{"tokenizer": "char", "encoder_activation": "relu", "encoder_stem": "deep", "text_encoder_width": 320, "text_encoder_qk_norm": false, "beta1": 0.95, "adamw_lr_other_params": 0.002, "adamw_weight_decay_other_params": 0}
Rows from block 5 of the image encoder of a small contrastive image-text model, named by matrix and row number. Rows with one number belong to one channel. Each number is 50 + 10 x the weight over its row's rms, rounded and kept within 0 to 99. All counts start at 0.
Before each channel's rows are labels from the 100 images, of 14976, where the channel reaches its highest value: "responds to" is what is common among them. Only what is clearly more common there than usual is listed. The data: photos with spoken descriptions (Open Images, Localized Narratives). In brackets: how many of the 100, against the usual share in percent.
# convs1: 3x3 conv (encoder.blocks.5.convs.1.weight, 104x104x3x3, each kernel summed), inputs 0-103
# convs2: expand pointwise conv (encoder.blocks.5.convs.2.weight, 432x104x1x1, transposed), outputs 0-107

responds to: text has "standing" (47 vs 23.4); text has "sitting" (35 vs 14.9); text has "holding" (35 vs 16.4); text has "wearing" (29 vs 12.4)
convs1.50:49 63 56 48 60 57 41 45 41 52 32 49 44 54 56 49 43 57 57 33 59 28 56 37 51 59 45 49 56 55 49 49 44 57 39 49 31 50 76 55 58 61 48 54 48 59 51 60 50 46 56 76 70 36 44 32 60 45 51 46 41 56 45 58 63 38 54 41 54 45 65 56 61 55 63 60 51 55 55 51 52 49 27 38 55 48 71 39 61 77 36 48 46 51 43 50 57 55 46 59 59 31 63 53
convs2.50:50 67 32 42 49 51 63 28 38 39 39 49 43 53 65 41 60 45 37 49 46 58 54 59 55 59 73 45 51 53 61 56 50 55 27 41 46 36 56 55 48 45 47 37 46 46 58 56 61 56 59 34 54 61 49 28 42 71 41 58 41 55 43 36 42 33 48 53 58 47 58 53 46 52 63 39 54 54 35 58 70 51 53 56 54 38 57 72 51 66 49 43 60 27 51 49 56 36 35 59 59 47 53 53 61 54 70 38

responds to: text has "standing" (48 vs 23.4); text has "holding" (46 vs 16.4); text has "man" (31 vs 12.2); text has "woman" (27 vs 9.3)
convs1.95:55 41 37 50 59 49 54 34 54 26 52 39 49 49 33 47 56 60 61 53 63 46 56 34 76 60 49 34 39 54 36 56 42 46 37 49 48 59 51 32 57 62 45 46 58 56 60 44 38 47 41 52 43 47 58 38 52 39 51 47 39 39 41 34 71 48 30 52 35 43 50 37 55 52 50 41 58 45 67 63 48 69 37 41 51 47 49 37 48 50 53 50 51 72 56 29 45 58 51 40 52 47 65 44
convs2.95:39 37 70 67 56 43 33 29 58 50 41 55 19 36 47 34 56 58 62 53 52 48 57 49 38 43 50 60 40 42 49 65 28 39 46 36 58 48 67 52 60 41 62 47 40 61 45 57 52 42 49 44 52 43 42 56 32 38 53 57 62 53 64 38 65 33 56 48 47 45 59 68 45 45 49 51 43 40 49 56 43 47 36 50 68 51 58 50 50 41 43 47 61 50 43 61 41 42 35 39 48 51 50 44 49 43 61 51

responds to: text has "wall" (50 vs 19.8); text has "standing" (47 vs 23.4); text has "holding" (38 vs 16.4); text has "sitting" (36 vs 14.9)
convs1.58:52 46 61 40 52 50 54 41 51 42 44 38 35 75 45 41 58 50 49 59 56 53 44 41 54 87 42 44 62 34 35 65 43 42 51 54 70 61 37 57 49 39 40 44 36 58 59 39 38 42 32 47 43 46 61 55 60 45 54 59 50 55 31 39 50 59 47 42 45 46 62 53 49 56 46 40 43 58 57 45 32 39 61 74 55 46 48 44 33 41 45 42 62 42 44 67 47 56 55 48 51 39 49 43
convs2.58:59 33 60 65 43 47 46 49 53 47 37 48 48 60 25 50 66 42 46 49 32 36 53 55 53 47 45 46 39 31 27 51 43 46 35 62 54 31 45 57 69 49 52 43 51 35 48 54 65 55 59 53 47 45 29 58 25 16 58 60 53 47 53 56 46 41 59 55 52 50 36 46 50 76 57 53 46 47 38 56 54 46 66 42 43 47 45 50 49 52 33 50 57 44 64 57 43 62 62 42 41 55 24 38 46 44 42 49

responds to: text has "trees" (88 vs 27.8); text has "sky" (77 vs 24.8); text has "grass" (34 vs 10.2); text has "buildings" (29 vs 11.4)
convs1.72:47 45 58 70 55 60 37 31 42 42 58 60 59 54 30 48 54 34 50 63 65 44 44 56 60 56 41 51 61 60 24 29 34 37 40 55 57 58 33 37 50 43 49 33 50 43 72 50 47 49 66 53 38 50 46 56 51 38 50 49 32 51 39 59 52 49 38 64 57 38 47 42 35 60 48 54 34 54 54 61 68 47 49 54 56 54 58 38 51 62 48 59 48 53 54 40 48 39 37 39 36 54 46 57
convs2.72:52 64 40 66 62 57 54 66 56 51 42 64 50 56 41 66 46 52 51 54 66 39 54 73 52 62 63 44 49 67 56 28 40 48 53 64 37 57 58 47 71 41 46 23 53 65 46 57 40 44 43 47 52 56 31 50 59 52 66 44 65 60 65 43 50 63 46 44 61 38 46 42 47 45 44 42 47 37 26 73 46 61 55 44 71 56 53 40 36 58 47 53 52 57 50 69 50 56 67 50 85 32 52 56 36 49 36 55

responds to: text has "wall" (49 vs 19.8); text has "standing" (47 vs 23.4); text has "holding" (41 vs 16.4)
convs1.20:51 46 40 65 61 55 46 38 42 55 44 54 33 73 45 60 54 45 47 74 55 58 56 36 67 61 51 50 34 56 65 47 40 44 40 41 40 62 41 32 48 58 44 46 56 44 58 63 34 48 52 56 40 38 67 38 50 71 49 69 59 41 48 51 65 59 42 39 51 68 49 73 73 62 51 34 60 55 39 52 48 58 47 37 50 52 50 51 62 48 54 44 50 47 50 55 48 37 52 42 37 51 47 39
convs2.20:47 48 49 35 58 62 33 55 44 47 57 47 63 49 42 37 47 31 53 62 66 52 65 35 37 58 54 64 56 58 57 44 47 69 60 63 49 54 47 36 39 52 45 40 42 53 63 24 62 41 53 49 37 54 55 50 61 40 35 47 51 48 58 30 32 53 55 57 51 49 67 58 43 47 50 36 39 50 59 36 53 54 49 45 60 59 32 44 60 44 44 53 42 48 31 33 47 58 52 47 53 42 41 59 46 46 57 57

responds to: text has "trees" (94 vs 27.8); text has "sky" (60 vs 24.8); text has "people" (51 vs 21.7); text has "grass" (36 vs 10.2)
convs1.42:61 43 57 33 39 45 49 44 45 61 66 55 55 54 66 56 54 50 42 49 28 64 52 53 53 50 37 54 42 51 47 37 60 56 61 51 32 43 43 58 56 51 45 33 51 38 50 57 36 55 50 59 50 48 46 39 28 56 53 49 61 58 50 39 48 46 60 31 49 35 36 38 43 43 61 40 49 40 47 30 46 42 52 38 69 51 65 55 55 49 53 41 44 47 51 66 28 62 55 23 68 37 48 40
convs2.42:62 80 71 36 34 38 49 53 42 62 37 43 38 46 63 43 39 61 44 59 44 45 62 61 52 46 54 49 41 55 71 19 54 36 75 50 34 50 54 61 48 55 50 69 51 49 63 53 46 48 45 40 51 30 47 68 57 60 39 46 33 53 49 61 26 53 62 47 63 53 57 67 45 39 32 44 41 50 42 39 45 55 58 73 48 59 48 54 48 57 47 46 40 48 51 52 36 45 49 57 65 53 46 39 37 46 53 34

responds to: text has "wall" (49 vs 19.8); text has "man" (44 vs 12.2); text has "wearing" (33 vs 12.4)
convs1.19:60 49 39 59 43 56 46 43 44 49 62 39 53 56 75 64 42 58 46 44 38 53 42 58 62 35 62 44 41 48 38 40 42 52 32 44 52 62 59 37 60 59 54 54 37 50 51 44 49 50 41 49 43 75 41 65 37 57 43 44 59 48 32 59 65 69 24 53 41 43 57 31 52 57 38 56 60 49 43 56 41 63 44 44 45 62 34 62 39 51 45 62 53 34 52 35 38 42 46 50 57 46 61 49
convs2.19:68 53 37 56 48 49 62 61 45 61 50 36 36 64 38 65 40 58 48 40 61 49 41 75 49 53 40 48 44 33 61 42 44 60 52 41 48 61 45 51 67 40 49 55 62 49 54 55 44 52 59 60 70 50 64 38 50 36 60 41 57 49 64 53 62 40 55 54 61 42 54 40 54 39 51 59 67 58 55 62 46 60 38 65 46 35 65 22 32 46 51 24 51 44 53 64 50 41 42 45 45 58 57 61 53 75 51 35

responds to: text has "wall" (44 vs 19.8); text has "sitting" (40 vs 14.9); text has "holding" (39 vs 16.4); text has "man" (31 vs 12.2)
convs1.47:43 51 38 51 49 49 51 60 67 50 40 39 39 50 40 59 43 51 41 66 35 65 34 45 31 51 49 53 66 46 44 54 48 68 33 50 60 57 39 65 72 60 44 46 35 47 46 56 26 38 55 43 32 40 50 51 34 73 50 39 43 48 73 49 67 48 45 39 38 65 52 62 53 59 48 55 50 48 47 52 45 44 57 54 66 44 54 41 53 42 43 47 40 44 58 49 33 56 46 48 51 61 56 35
convs2.47:61 52 25 38 28 44 42 41 49 49 57 63 42 36 48 50 57 37 40 43 55 48 44 47 42 42 52 56 57 36 38 40 36 66 67 43 54 40 60 50 75 52 52 44 55 54 73 54 47 58 37 33 51 61 54 54 60 58 61 46 53 47 68 51 27 62 56 57 23 41 53 52 36 46 49 37 59 51 43 36 65 56 41 62 36 43 58 46 46 31 54 60 57 57 53 47 51 65 53 53 50 51 45 31 56 48 39 42