Weights of a small contrastive image-text model.
Model: 7.37M parameters, 64-pixel images, encoder arch resnet_bottleneck, encoder norm batchnorm, encoder depths [2, 2, 2, 2], encoder widths [192, 288, 432, 640], text encoder width 320, text encoder layers 6, text encoder norm layernorm, text encoder activation squared_relu.
Training: soap at rate 0.0014, 3400 steps, batches of 128.
Data: trained on photos with spoken descriptions (Open Images, Localized Narratives), 203450 training examples, 2.1 epochs.
Rows from block 2 of the image encoder, named by matrix and row number. Each number is 500 + 40 x the weight over the matrix's rms, rounded and kept within 0 to 999. All counts start at 0. Numbers have three digits each.
# convs0: reduce pointwise conv (encoder.blocks.2.convs.0.weight, 72x192x1x1), inputs 96-143
convs0.0:540521548514439444457489514492567483504491520446491517483481524623465521513495473420431582500474501448464503477513473534494490438499454594451408
convs0.1:444515542578515524493481470606459488467537472499541564556470576518483589452510515524503526463441490481533472538521503549470518502458471527446584
convs0.2:529504569511497556423439554476472406522535496530502449476523528485510542522501473525451512449490485538479544438488523470512494542540476585543488
convs0.3:551505542466441511467528513480491513545476521480479502575529543512546491541464531530472530542516476558668423549477454487584527490508474535489535
convs0.4:510436515565446428463488508486485466453519440464520536571496545436518457555598537568461545526546507509445417556502534480542525530514584481482470
convs0.5:458446522474445477501506511433451450545470494497551486497545568547504465501553552478521513508505495548524436441487534463529470551500463554541524
convs0.6:545468529576511490487482475414581589517527500442469483483457537453488482513503464452485462499523542513577477508527465430529466488488539493554459
convs0.7:465536526511495497577475550509418529472449506504509476446570522488551532548502513526534474498548490468478494421559501532568502486514485471449479
convs0.8:432455521472503512482433496447498387463560440524471463463515514476497611508524520518469505490429526439513474496418496525471545555512417588539492
convs0.9:539538456556450496388491504532568476512473498469530506411493490483552485484551515478448539433489437517536413465481488468455460532481419469602465
convs0.10:505480476583500456523535455457433548524473534404491507478523449530478547489493461504435495434522521441500507457535446473448537435498563575486513
convs0.11:464547537545451505522548462489474596499509488501520493419453514577512456509481500576501468490503475516557452521515506501502475535536497512499538
convs0.12:673450465477537485458471540524494440509494481479456498512525472493518494478477478519529467527511561514565484489440557458533511503499490467501505
convs0.13:497503475523469546469509497527576598505471471574451479517551429504484487532626493447528504552484544482449512570559514503492515449516490480561429
convs0.14:484542426415441491476531545506509445524543499537463599475459483478517535614426534460457499464525440545468465497503487528522481506521473573488496
convs0.15:464555505478500515524596487465520494496471503485447525476553499485562481476538453549575499521527543458429582467496509607451486520506471484564466
convs0.16:465504469489467490428456517498519494487574461448510475510504490563490494421487556544572493575492512527445558506495563529555446426515505498460548
convs0.17:514535547534531479551485512470511506478544448503472515461443456515489448525537576464596456438552504477536475481464525508527512538520496558517523
convs0.18:495428460507490545517450411541479558508533475459526480470550546523559499472478509483441532511421504519460502465407487500495524439454534453515540
convs0.19:475568494456458442460478455463531425474481484482494546513558457434506470531496434462435567490465433484509504483555540519482580542544470461462515
convs0.20:538519519516557452523516550464405462515468488459531473508552598454465546485478456521557463537450497498483514476481494481426508481437456478499439
convs0.21:525487553505542481573481443445484607484462463432467514538472484462505512471508502498471542488469527481509557501503484460444463440492512457500502
convs0.22:513528545477558614518539510445435526579462471516562475470527491494504520492425491528434458494497509584476469538446585482478505511423503537517445
convs0.23:405423465552477525478574527548457492501509496527469605536447438472498505574555507479473475545499476516506501505511514485559507505523445475519502
convs0.24:497463478549552520520459600523466499446505438537478513444469532463520476443496508507507435522531503540606518544526530512558496495535542509579451
convs0.25:442438482476555549489528521565476546491499452540502465502536496495474433499463493456455538461546427551501510567503454460511503540523497466486548
convs0.26:522469508499477543504497491478447487517484526539505515458478495466545476452464606470491480480490456490511493507518565490402524429606504449442517
convs0.27:524520530438424510439525640505510559539558498548534476474563561563516535525439617540546477498519439492504484479492543413501523565434540462467398
convs0.28:489489500483498519485486455528536553430563546458482511512492499456517483532508513530487429541481482535471507510447501473489469514512461446546474
convs0.29:555518474494510556461483512517500520523559502467461493451430460477514468460579500528495413510447553472497607480534461404529471432472533515525524
convs0.30:546502538476491486523493508418474503509479432461524515535527444458495570472476444564461471501538469522484464507467499526494496473487483489535489
convs0.31:486482465549472522460437480516461489511500523513520483503457495480469564579561488502503531501476399517506502541466486503539523486522501466505517
convs0.32:483511546494497455387504542548472512487478538528460486539513491508558480502499506497465526533572417491555525593478528437518608498480473441519488
convs0.33:430493504425527452545520532494509496478515512523478542533402520512512493488440425530509578502568428475518479528430512550486508483434521557504508
convs0.34:571518437506511524446485518466532438510425478530519472521521548471489529495536552469441535554428491572557521530485493479542495531493446535546494
convs0.35:489435526448559469465492548526504506534566444516468543467477433513587492543475557434484523531536468548431466478513542524484481487542459488495481
convs0.36:401615530584571503497478472448494556464562451424548492464489507455493592525490560536417540513532510443535473527562518479440479486551484430516584
convs0.37:554522463484555467515550512440440598495477541434548524539478557502462501434481390472409482468484511506539510466432479527525413449528469475470453
convs0.38:507559541565487447478467488481516502525425431489494605506441493500462495498542567498437521506510546452418496494590530494498526447506514452552474
convs0.39:545492506448575487567509508543516501463531452439552463459450573483450476463482501552557514514601513505497505480467522462512465547535546497501588
convs0.40:502567413498485502518511470504510535461472525485479491487457545484550473424459555560498485471489516480559571566458552548529452479477429451558531
convs0.41:471602544560480464483483482518519476482456553549474501460491438436520481442547445476399502524532491495492570555550564469452555512511463448496489
convs0.42:585542479523627449527477488522455473479458495529503551469506528538470503512488561612599492484483536513452456443463544548496509603487429535521522
convs0.43:525482514508660456538438498422542529497497494490511495450495479501460415474537478540441473446482472514504519502446564537471446446521543498478518
convs0.44:528522539467510496549447501528475502467512446570538480516527388470504501417429522475505478571458539527512526496481524492484560501554518512446455
convs0.45:472474530486545528553501456460542639497498476433487502506494498448509538495536499525518496467507523509419493466466453498454518456508433525550475
convs0.46:443492526479478452452588478510498448498526531495510497526439470539437532546522530503515548508509407494554547521467434506544540565502515478498463
convs0.47:495478519404496497462537536504550512481520496498537452459408453515511528474466500490476534499586438528485488479511530579533546563574524491479503
convs0.48:493542478499415455462519534520449438556447530511509559479561475551564545517519499475506491524510482489442498566548529472510490511523547450461541
convs0.49:524540503499533492504470471476472454491469501530487442514558490471496508511575458461492509488434514492545476507572514509499495529491483460538481
convs0.50:599476515519546522527512433457462439568514498508497556401479402528508501434467492436504476472605542471496486492492564519437509525495532527542531
convs0.51:616560496553538480477427502471463503449509512562574434561536514424519560478508507528461429451477452496520461464447493462411470465500380432539518
convs0.52:450477577461530499518538534520466443507487476526476443510486461499513536467488508534424529485525494563510555524520497487527503514440541498448576
convs0.53:482529487527461559527537534493547556484444510533511477520474541505446455479585459535499427507564499499476519510494473458498509445522511490502446
convs0.54:573478468505485465546447489479498474457483498472533472491473502541534476544480514531520584491542445452481467538508564538486460512499485576528507
convs0.55:467589457494484479528508616501491492497548507502442468515505519496542504453494529467415489452510468557517500550529483543518512511459554455449507
convs0.56:465453531473540513455502509521497533463495590455522463522423581568512484471589477441474508485543469485553477491529488515424497458505519507499490
convs0.57:459500571549506526480419547496484554509486510437449509626610518497479530441503513471488532485556474460469462515548518493451536555450491517493474
convs0.58:495531493486475492470512566439523507475501473528502472503476485461415512485481551411528504501541490552627487523517489431536547484477460546559529
convs0.59:502514475550538550520558563477545565488473488537545494510507544472517480405473547511468491488417517486518473578488557446503502538457520457539524
convs0.60:542474451467595495565537487455488557471472439446489521475506554486485504496517499480521477506517447504522456542496461502440447446485504500451467
convs0.61:433567540496446506449536452456497388524584522461465522462490504534437465547513536463509560499526499548563494608511542505492551543494519480554516
convs0.62:562511497549482552437473531507527431563480439480542469452522454559509440481464542494486535439513437510496474482541475575513461456567487492478528
convs0.63:511488492481517548587503546494508587536473469466540466447466576482547463442522534542567526535539458507509452469523577459502520434520572474474506
convs0.64:509505576484469473456508492481503474480483478492510570429486489471469537481522472475505440471465473469507516471531495458553502458543524550546383
convs0.65:559497477511463490462484481457502461461530526484523410537564457531570537425537566397499442493488558565544503420524475468486522511468441522568471
convs0.66:516545488426489510508540462527471534562508548396528493496420419512415557449517565500439525483579516533478482540518460475517475547452543514494495
convs0.67:458473552526523520539506599468472577523434525453536547527484519548473534522438560527527451528499492497500561485475523525518558477501445513472507
convs0.68:470550468464432467450473489528489465506508458477546500506516465521555475513497525461470444461588431491473447475512487480516409489453468464488530
convs0.69:561471481484500536443484536510536488454548476481486514483520484534536535421503502488487479441486491423508500470485499475475517501482533463459485
convs0.70:545512608426515497454456519482429542564526598510504471477452505484540523523457502507585513461507575569439470441519546563478524527462558498534502
convs0.71:454489428493458471474537503514441505544456525511462551463455513508499476432507611496480505474536480524544447517491484512478448474589506443491485