Weights of a small contrastive image-text model.
Training: 3400 steps, batches of 128.
Rows from block 2 of the image encoder of a small contrastive image-text model, named by matrix and row number. Rows with one number belong to one channel. Each number is 500 + 50 x the weight over its row's rms, rounded and kept within 0 to 999. All counts start at 0. Numbers have three digits each.
After each channel's rows are labels from the 100 images, of 14976, where the channel reaches its highest value: "patch colour" is the nearest of a few named colours to the mean colour under the peak. Only what is clearly more common there than usual is listed. The data: photos with spoken descriptions (Open Images, Localized Narratives). In brackets: how many of the 100.
# convs1: 3x3 conv, stride 2 (encoder.blocks.2.convs.1.weight, 72x72x3x3, each kernel summed), inputs 0-71
# convs2: expand pointwise conv (encoder.blocks.2.convs.2.weight, 288x72x1x1, transposed), outputs 0-143

convs1.68:493440617415553509483557481484503498431416500567512510539555578452552544519523417472466449489494406564525459524524472563436501518578387497408545443481493516473467480460515520432547526534441523611437538548503485542440
convs2.68:510465571407537428442440545380597515598527409425543511428447527511534545482459448450556526424461559400496529491591424505481491565533426389462506501491507490409550602540516488471491483494505469453429455435503515425549504486453445549516505414528513412551555520439613467555532547521550515627515506554527487482499487553522532539484409550565545499418559581487520385494521520456539541526543581457539423513518468511460501515541518582532461
patch colour: grey (75)

convs1.29:552504507575530455524571471559491532502494430430484501529507506589476403604516507446432482518468499500458463666426571518516532486456477485531459542460487520524492464520489386575410572527499460475573490426425484502542
convs2.29:522487498412459540430595508447520577470422456533607505524475566435452572496468462466521484530396545449564463557463433575503463494510444506492470447486527487460460519494448450520574505493464381515495507432517478462522509488435460496420522482528437555550493477524528468493459609511508521488459508454473413563558585566503479364571616468509539504492463466506543442484500524461489474479525517476509542593443470513577511525594477471580502
patch colour: grey (69)

convs1.33:455522492457433412490499540491489534440502502470549395538530408390481497519467473486529391457521480456434468554340419516502514514489433468542570433519482492465410461511535532450452386439554521492503478542488500495501
convs2.33:460540505518507465466494544508491458514504527509474483509445527395440410493497535505536431495577541516384512384576524492550425528489446536527581573440490525562612533501451518464631493480444519485488619505518550487457514489560477501383532470482407468493505487470466516492493447562533575515439455481581592530435524559596488477528468521460503510366476549384537555537521515547416475479541545537563425528434560522518466507512531472488523
patch colour: grey (63)

convs1.66:502430536507454509479497534491463496488451625537491432524556410559512516474490555443484541568443536507456551512445498453489555451585475571526475517493548518545552440481454490573573462602455505474391632558525507564437
convs2.66:488513556589524484565445487538491545400527515556449462377507475475569542476490382522446516393488527453454428466484506489479415467550453497528449446400519493462473539429471548489477547397534362455589467457492463426584417488423437509569468487498533468552501538513391521428567441511476451481573574462471499470449486438490519494554526544598474469495647461563532566586557504472535500529416409568493508557490515469441522502534556515542619
patch colour: white (27)

convs1.14:540453460537505417445553480500538587428564571470559525492521456444447483531522541499534518500375498559493490501444534453568514498584485618557502393511503469445595546485465544472493434453481510472532525423507589581550
convs2.14:456519447500452572453417487499577482464493478449541621460486533472567548521470345454446583445585495475541510656517535562504478420619497522569469480419408553471598385581420539549524437601425468433444472503509598545496456522420487423501453543442426477527445507520553503551447442428623525516468553603493512483511462477495457506491465533478494536447494471500540559487452526498483536516486481516524495537379546512550539535501454488507472
patch colour: grey (66)

convs1.27:506594467485508476469533528501495521481519536495478472526449460422593558550417447477457571538508492505516522465530515558514574459445479595503371562454559516505568429478596442420453497446472400483503462610529510478426
convs2.27:463523519474558485494460490504483471461518450524633500465456425520571469446461545502447575393491427449502542461502643454505552541473569524488523537581472385491490518467520447501503562477478508510546422464485538582359547461473529420525499522556535489426462443523537513460506410545425540422561516452530529506531520364473479457462517458568501598524418509572532524466357428510599616454421545518477519456519475536578545510547540478528525
patch colour: pink (29)

convs1.36:472559478421500507506437599461465514494525505436604485550469488550516483454494523590568486408514590446396486508488423507583540483519491482533417496546433448440542420543561422477472514540488487451426449454494561419520
convs2.36:409447467612568596532413511447521415427490422478454465452472509558553456486495483454501479459566527480541415424485502411466453467492440442651456546418494509476443487450417487527448547501490520544525536491565496447389454625571487470521401560494442485436592522522540563537478426482440411518554486407492613491381562545460578453493547468533450524473539544533544483573451475507465503515516564517484497527495546506542417562475549479523612
patch colour: pink (30); white (25)

convs1.9:428495503559434463434503455472423461475474439551438509457442597478544536471460452541484564516498466487520495472476457470495552545509542451536529424509565553604474379558567452509433472450606411544451452405480498489469
convs2.9:452487564508491458547472559609485494412587447491457547458479577467520503584598515583524455521459567588566459499533446562549414576362425466563475491440525535505552536462514465496531467536456498609542519564441516423450519616510473477539475538457439510409526432495508484500557468394439488509487567455452565510529547551520507508528526500436510489541538521560433545550581440532447480444460443497499529537531532484426487518552510519513521
patch colour: pink (28); white (25)

convs1.34:517539479553472444502395501566419533455504469479449484623528488477478458470479469516462574495498529487449465461371475376488409445552487532439518433419572465594486464519547583518542443517469492535441491466500498441461
convs2.34:518562530539452405429469485503514538474474380458443558502551456518506504386488484479557440502495463566432492458510498540403483490567494519472567428470524431501451486504553519475432434448409536475540510422546525448484488511497441378510401598431466476507457467480537605516435512495473567585480496531495481493608512545479534494399403444424492484430473513508515490437495533437583536461481379517545528462478450471478477604512434582420497
patch colour: grey (60)

convs1.21:485482447492515470407564423559462448518492467395437563455505479515463483500579484554516485487520498533483546461474471444593541510330497410430557601454438536553485447521514431500519513499559478502490497508609446516492
convs2.21:455425474551431569527576519546453510543467527548490575504506441506559429507452489547625525580458541450545511485570454521459451470437418525575451471549497560508500545488384471551587408442446493539507483459439438508483512528448512527445515557483461489490456451557425472458457404645468493424553550516504442510486461535430528526452446403504426527535507475602519563505518474483487439513524431549546558476513480529453470449560575453446528
patch colour: pink (25)