A small contrastive image-text model, trained from scratch.
Model: encoder arch resnet_bottleneck, encoder norm batchnorm, encoder depths [2, 2, 2, 2], encoder widths [192, 288, 432, 640], text encoder width 320, text encoder layers 6, text encoder norm layernorm.
Training: soap at rate 0.0014, 3400 steps, batches of 128.
Rows from block 4 of the image encoder, named by matrix and row number. Each number is 128 + 32 x the weight over its row's rms, rounded and kept within 0 to 255. All counts start at 0. Numbers have three digits each. After the name is the row's rms in percent of the matrix's.
# convs1: 3x3 conv, stride 2 (encoder.blocks.4.convs.1.weight, 104x104x3x3), inputs 81-89, a 3x3 kernel for each
convs1.44 105:134109168133153110186089125138144109123169151155099148140178093103181149113132103168138121106167103093120120086129146123145102144140088141152143098066175129169102105105161117118084171138111151084100121102112162143116093125201147135087153144146
convs1.45 097:089128119134082173155215110096174123140090140142168135142116098115155145139127121184103185107161125147126125098097117128102137139107168133121079147158154082074129141181075139080133218173113150140152196114129113097120137168090152097151121121173
convs1.46 100:132114091168093137058105095095120147079233154125157089124085161105174087159141168129163185093177145067132121111127193094094136097093140169140109147120119125103139205143154096136090196137139191158082164107244131080118131147170169143110154158096
convs1.47 099:099190122108129162085038000114121143155113114161155143067108174117117133099146135128118158115079157138114155046133122097145141126133159137116139141104044119151128073118181178104121177157090104137182097218108074154126109100174126115155117193096
convs1.48 099:144135225110147084159095108104156144141145141110132154127137121119174092055185153119177114108140129165128136096134130153122132095101093135124186065102112130166105123154101093122173133179162104079073118135081137122136111114087096125095129111129
convs1.49 100:179113138106153129102083149140168154135104123144093104140099125124124139151124129104094088146085097166184107116125061139154116132165085154122107143176095111145122144113104117119208157183095155133164116196107103167148088120147087112134126076095
convs1.50 110:083123175122181106074095107114106084095099166157131087156127138117151083098166154188140112079155130149133122144073106175145118106116156146121131145128109104147163153073142117152119123141140216207070160169061092155142117120158150104176131131159
convs1.51 103:153173089090122165139145129109153101100139127079104158147161140120128132132171139189191141146131064154167115134117123107118117153140188127109146135172125170050150164201118072122139102091130125142161139152090185097087150088109156148121125121159
convs1.52 092:148132144112105080096157107078151108153125164113143107117162117137152131179138130146143148093092080104162131124108138153099144095158100147168124116123219149079100124160107096129097118122099085154096156130112112165189079131119158133123120073139
convs1.53 094:158182112107145208121101066064119188181114150158087119105144067134154124094188109174149181099138161158141097082113124126178199154126128101139093066096090122135088130114140152203104138062074113161185084137121143141147130128201131058101162147106
convs1.54 096:183101136127145168042102114104128138113172092116093144121179121175181115086180094145166114169153122131163032167112106090179076129085162156104137140121093150126101091146098158126164181142152181168088171156088134088128112088132077083106143145100
convs1.55 097:088157087162067166186143121130162161073147142089144136128135121127100116129206133139111119134098135144078160160126153120083090144114080159118103128081108166089127157097115122109134077129143170133088147085104085150141150138111105107117148195075
convs1.56 108:085152171148134145162107094119121135128062183161056133094128106156063161130094058101109128054079116093113086087159159069145139158105174157159156104079150167148088110151161181156149140072144155100108137123127100124059111135159133152174120126087
convs1.57 101:192142108114151123139143077125143108208118155119116119161124095107163107148142179117170134169094107135110176178107078125155135153150088148132089143147138122091103156126101107171120117112125191110123153115149127065153087207085161118096054115125
convs1.58 106:124088112120190121153167048114145134143113149077132135098083095157107091191167112062174138094088096084131169122163125126115139085090124126129093158124172118150136099129115121126116194127102144116195168112164114146089192131102153173095150122104
convs1.59 095:164147163144099143109093110117088102111175096062145173135135184133109157075078156135155112142169140096118184185159100165117146122138078144143123102144086136137115115120150146111112131148093127171137100155150072112092066134182112119156162162143
convs1.60 096:074097146114135125135133141085124102134149118164100135165145106189173115151135120120096104120128154116124124094118164080133119174151129122148101069109155158109093173130110107103125119060154060159090175144091117161165139161127175083166098132074
convs1.61 098:080103195120159118106162090090140164124136121102129097150090182143154148135126106077089132079116088097108181095075110112066123069166153105122142129155124149145082156090146134124160145122164167144194128087145123156116098092136163151142092076145
convs1.62 100:171144187159101100091105100133162153062188089130172095152124172219169139128124112156126123153169108076083137131140147194139155104161171088133128160130109124144122122117193168141121168128081141091112155120088084114145127163090078105146173147164
convs1.63 105:137149164095116153103097101168098133086067091153157140125181135136148144111115153198134097131106109180097125124137157134118189167106117168123105129076153085088145102167183094170070061088110093107064135099157126153118131111142131085127173133125
convs1.64 100:110096111134138114158106134172144160110080127068137087159124173116130132125103156118125168128147100119130157168150123194113090191155046076131118089113154103106125097145133132126124158154189104144149170068147146117141095148111149128109045108124
convs1.65 104:084143112136043198072129141075171114108138155070133092133173070091150152110181130152114141148138159122108121088138088193096086110053160086137144158135127142081138094100158195168109058150148083106160099110173112108165111138113075092150097105185
convs1.66 099:201119134152159170071113054180117121178098108155125165104136176076148089146142138173090131180109107095121155100148179099135142141153162066108113123118116119128168053183164168122086109095134120107130113113182124161103138116162110162157118100110
convs1.67 099:128130134136139071104098076111098197127166166151151195125143128080175109148113141115123102106124108062115158121147168100134169133077072111189130081110179193120124154135050122182042144093145072120136126143168154144119145149110127114135077109122
convs1.68 111:188099155099189127097123170098147101163100161179108163167093169180092138107121135037077157121087118196133170151101124092082111156101090199182185111142147114065104164061120073127127090144063125125146161116098159134136166142124123143104133131143
convs1.69 102:119120114137128105102141049177106071063143136080164133112117127140180126114195157122153083120119116151170122127120233158128170147145121160137096113164125097156116136112108144170084066160178099081168164161090148154081102168126126115147120157113
convs1.70 092:110152139149090148116156143150121098125167163117158151169085100137101108172136111107118111096116112143143109090150185075073151148117113064142150109101150127115113136129148087083102144103156142111090169089111164170106093203150092084127119115140
convs1.71 104:161104114152158155028182115129138141097115130128100126103104097214118127125155154127088102113126103132118157092109128143083142103181124169120168157160157169110107155104143174172090025139177228105144137109145184110107100133135135143106098082076
convs1.72 096:092162095100061148077142126073151150089081174180185141116170198147155171068135121175153151120137121103095122172094074105143118152122143112087091143105169150120157090051122189102168069133132092117098144073140146136159180076108102128157083144123
convs1.73 095:121114135150173065142112155136121107170119105100150125148127113139163106128079125139088129094126187074149132138068171105108011159146184107126173095106107141180184109189168166151135120119135063117110145109097139162142099087143118111150149151178
convs1.74 101:153149120072112129132106123090106094086134165118117134072190176133092084098183105097140137103161142079141101117129128062124127174094143160093135150167062138131112141137059186163111164106096067143114097150128107210180165061091138217088126170129
convs1.75 100:113170157110137198102121167112090117116110132096185206137135099125174131150181037155113121120115140125184132058171119188170142115107125218131119154123111091121116153136110096186104165078119101090156084093141189144151131134138113140083168131136
convs1.76 104:156170195147127121139067103114091103106123136153124159083145118037139122131163114139189140125151127153079075153133131145077151112148151127187087139122125128104186106175105180093141113124158034083132162136136108105147159157110161117123197064115
convs1.77 103:105089125168071140130110085067116122069137119090172133097099070082165164161076123129178203094168150143092059129083164141130089115137118111159157162145118106082120113163080142184114119095106127158125105087066186111111138045154099138121188142123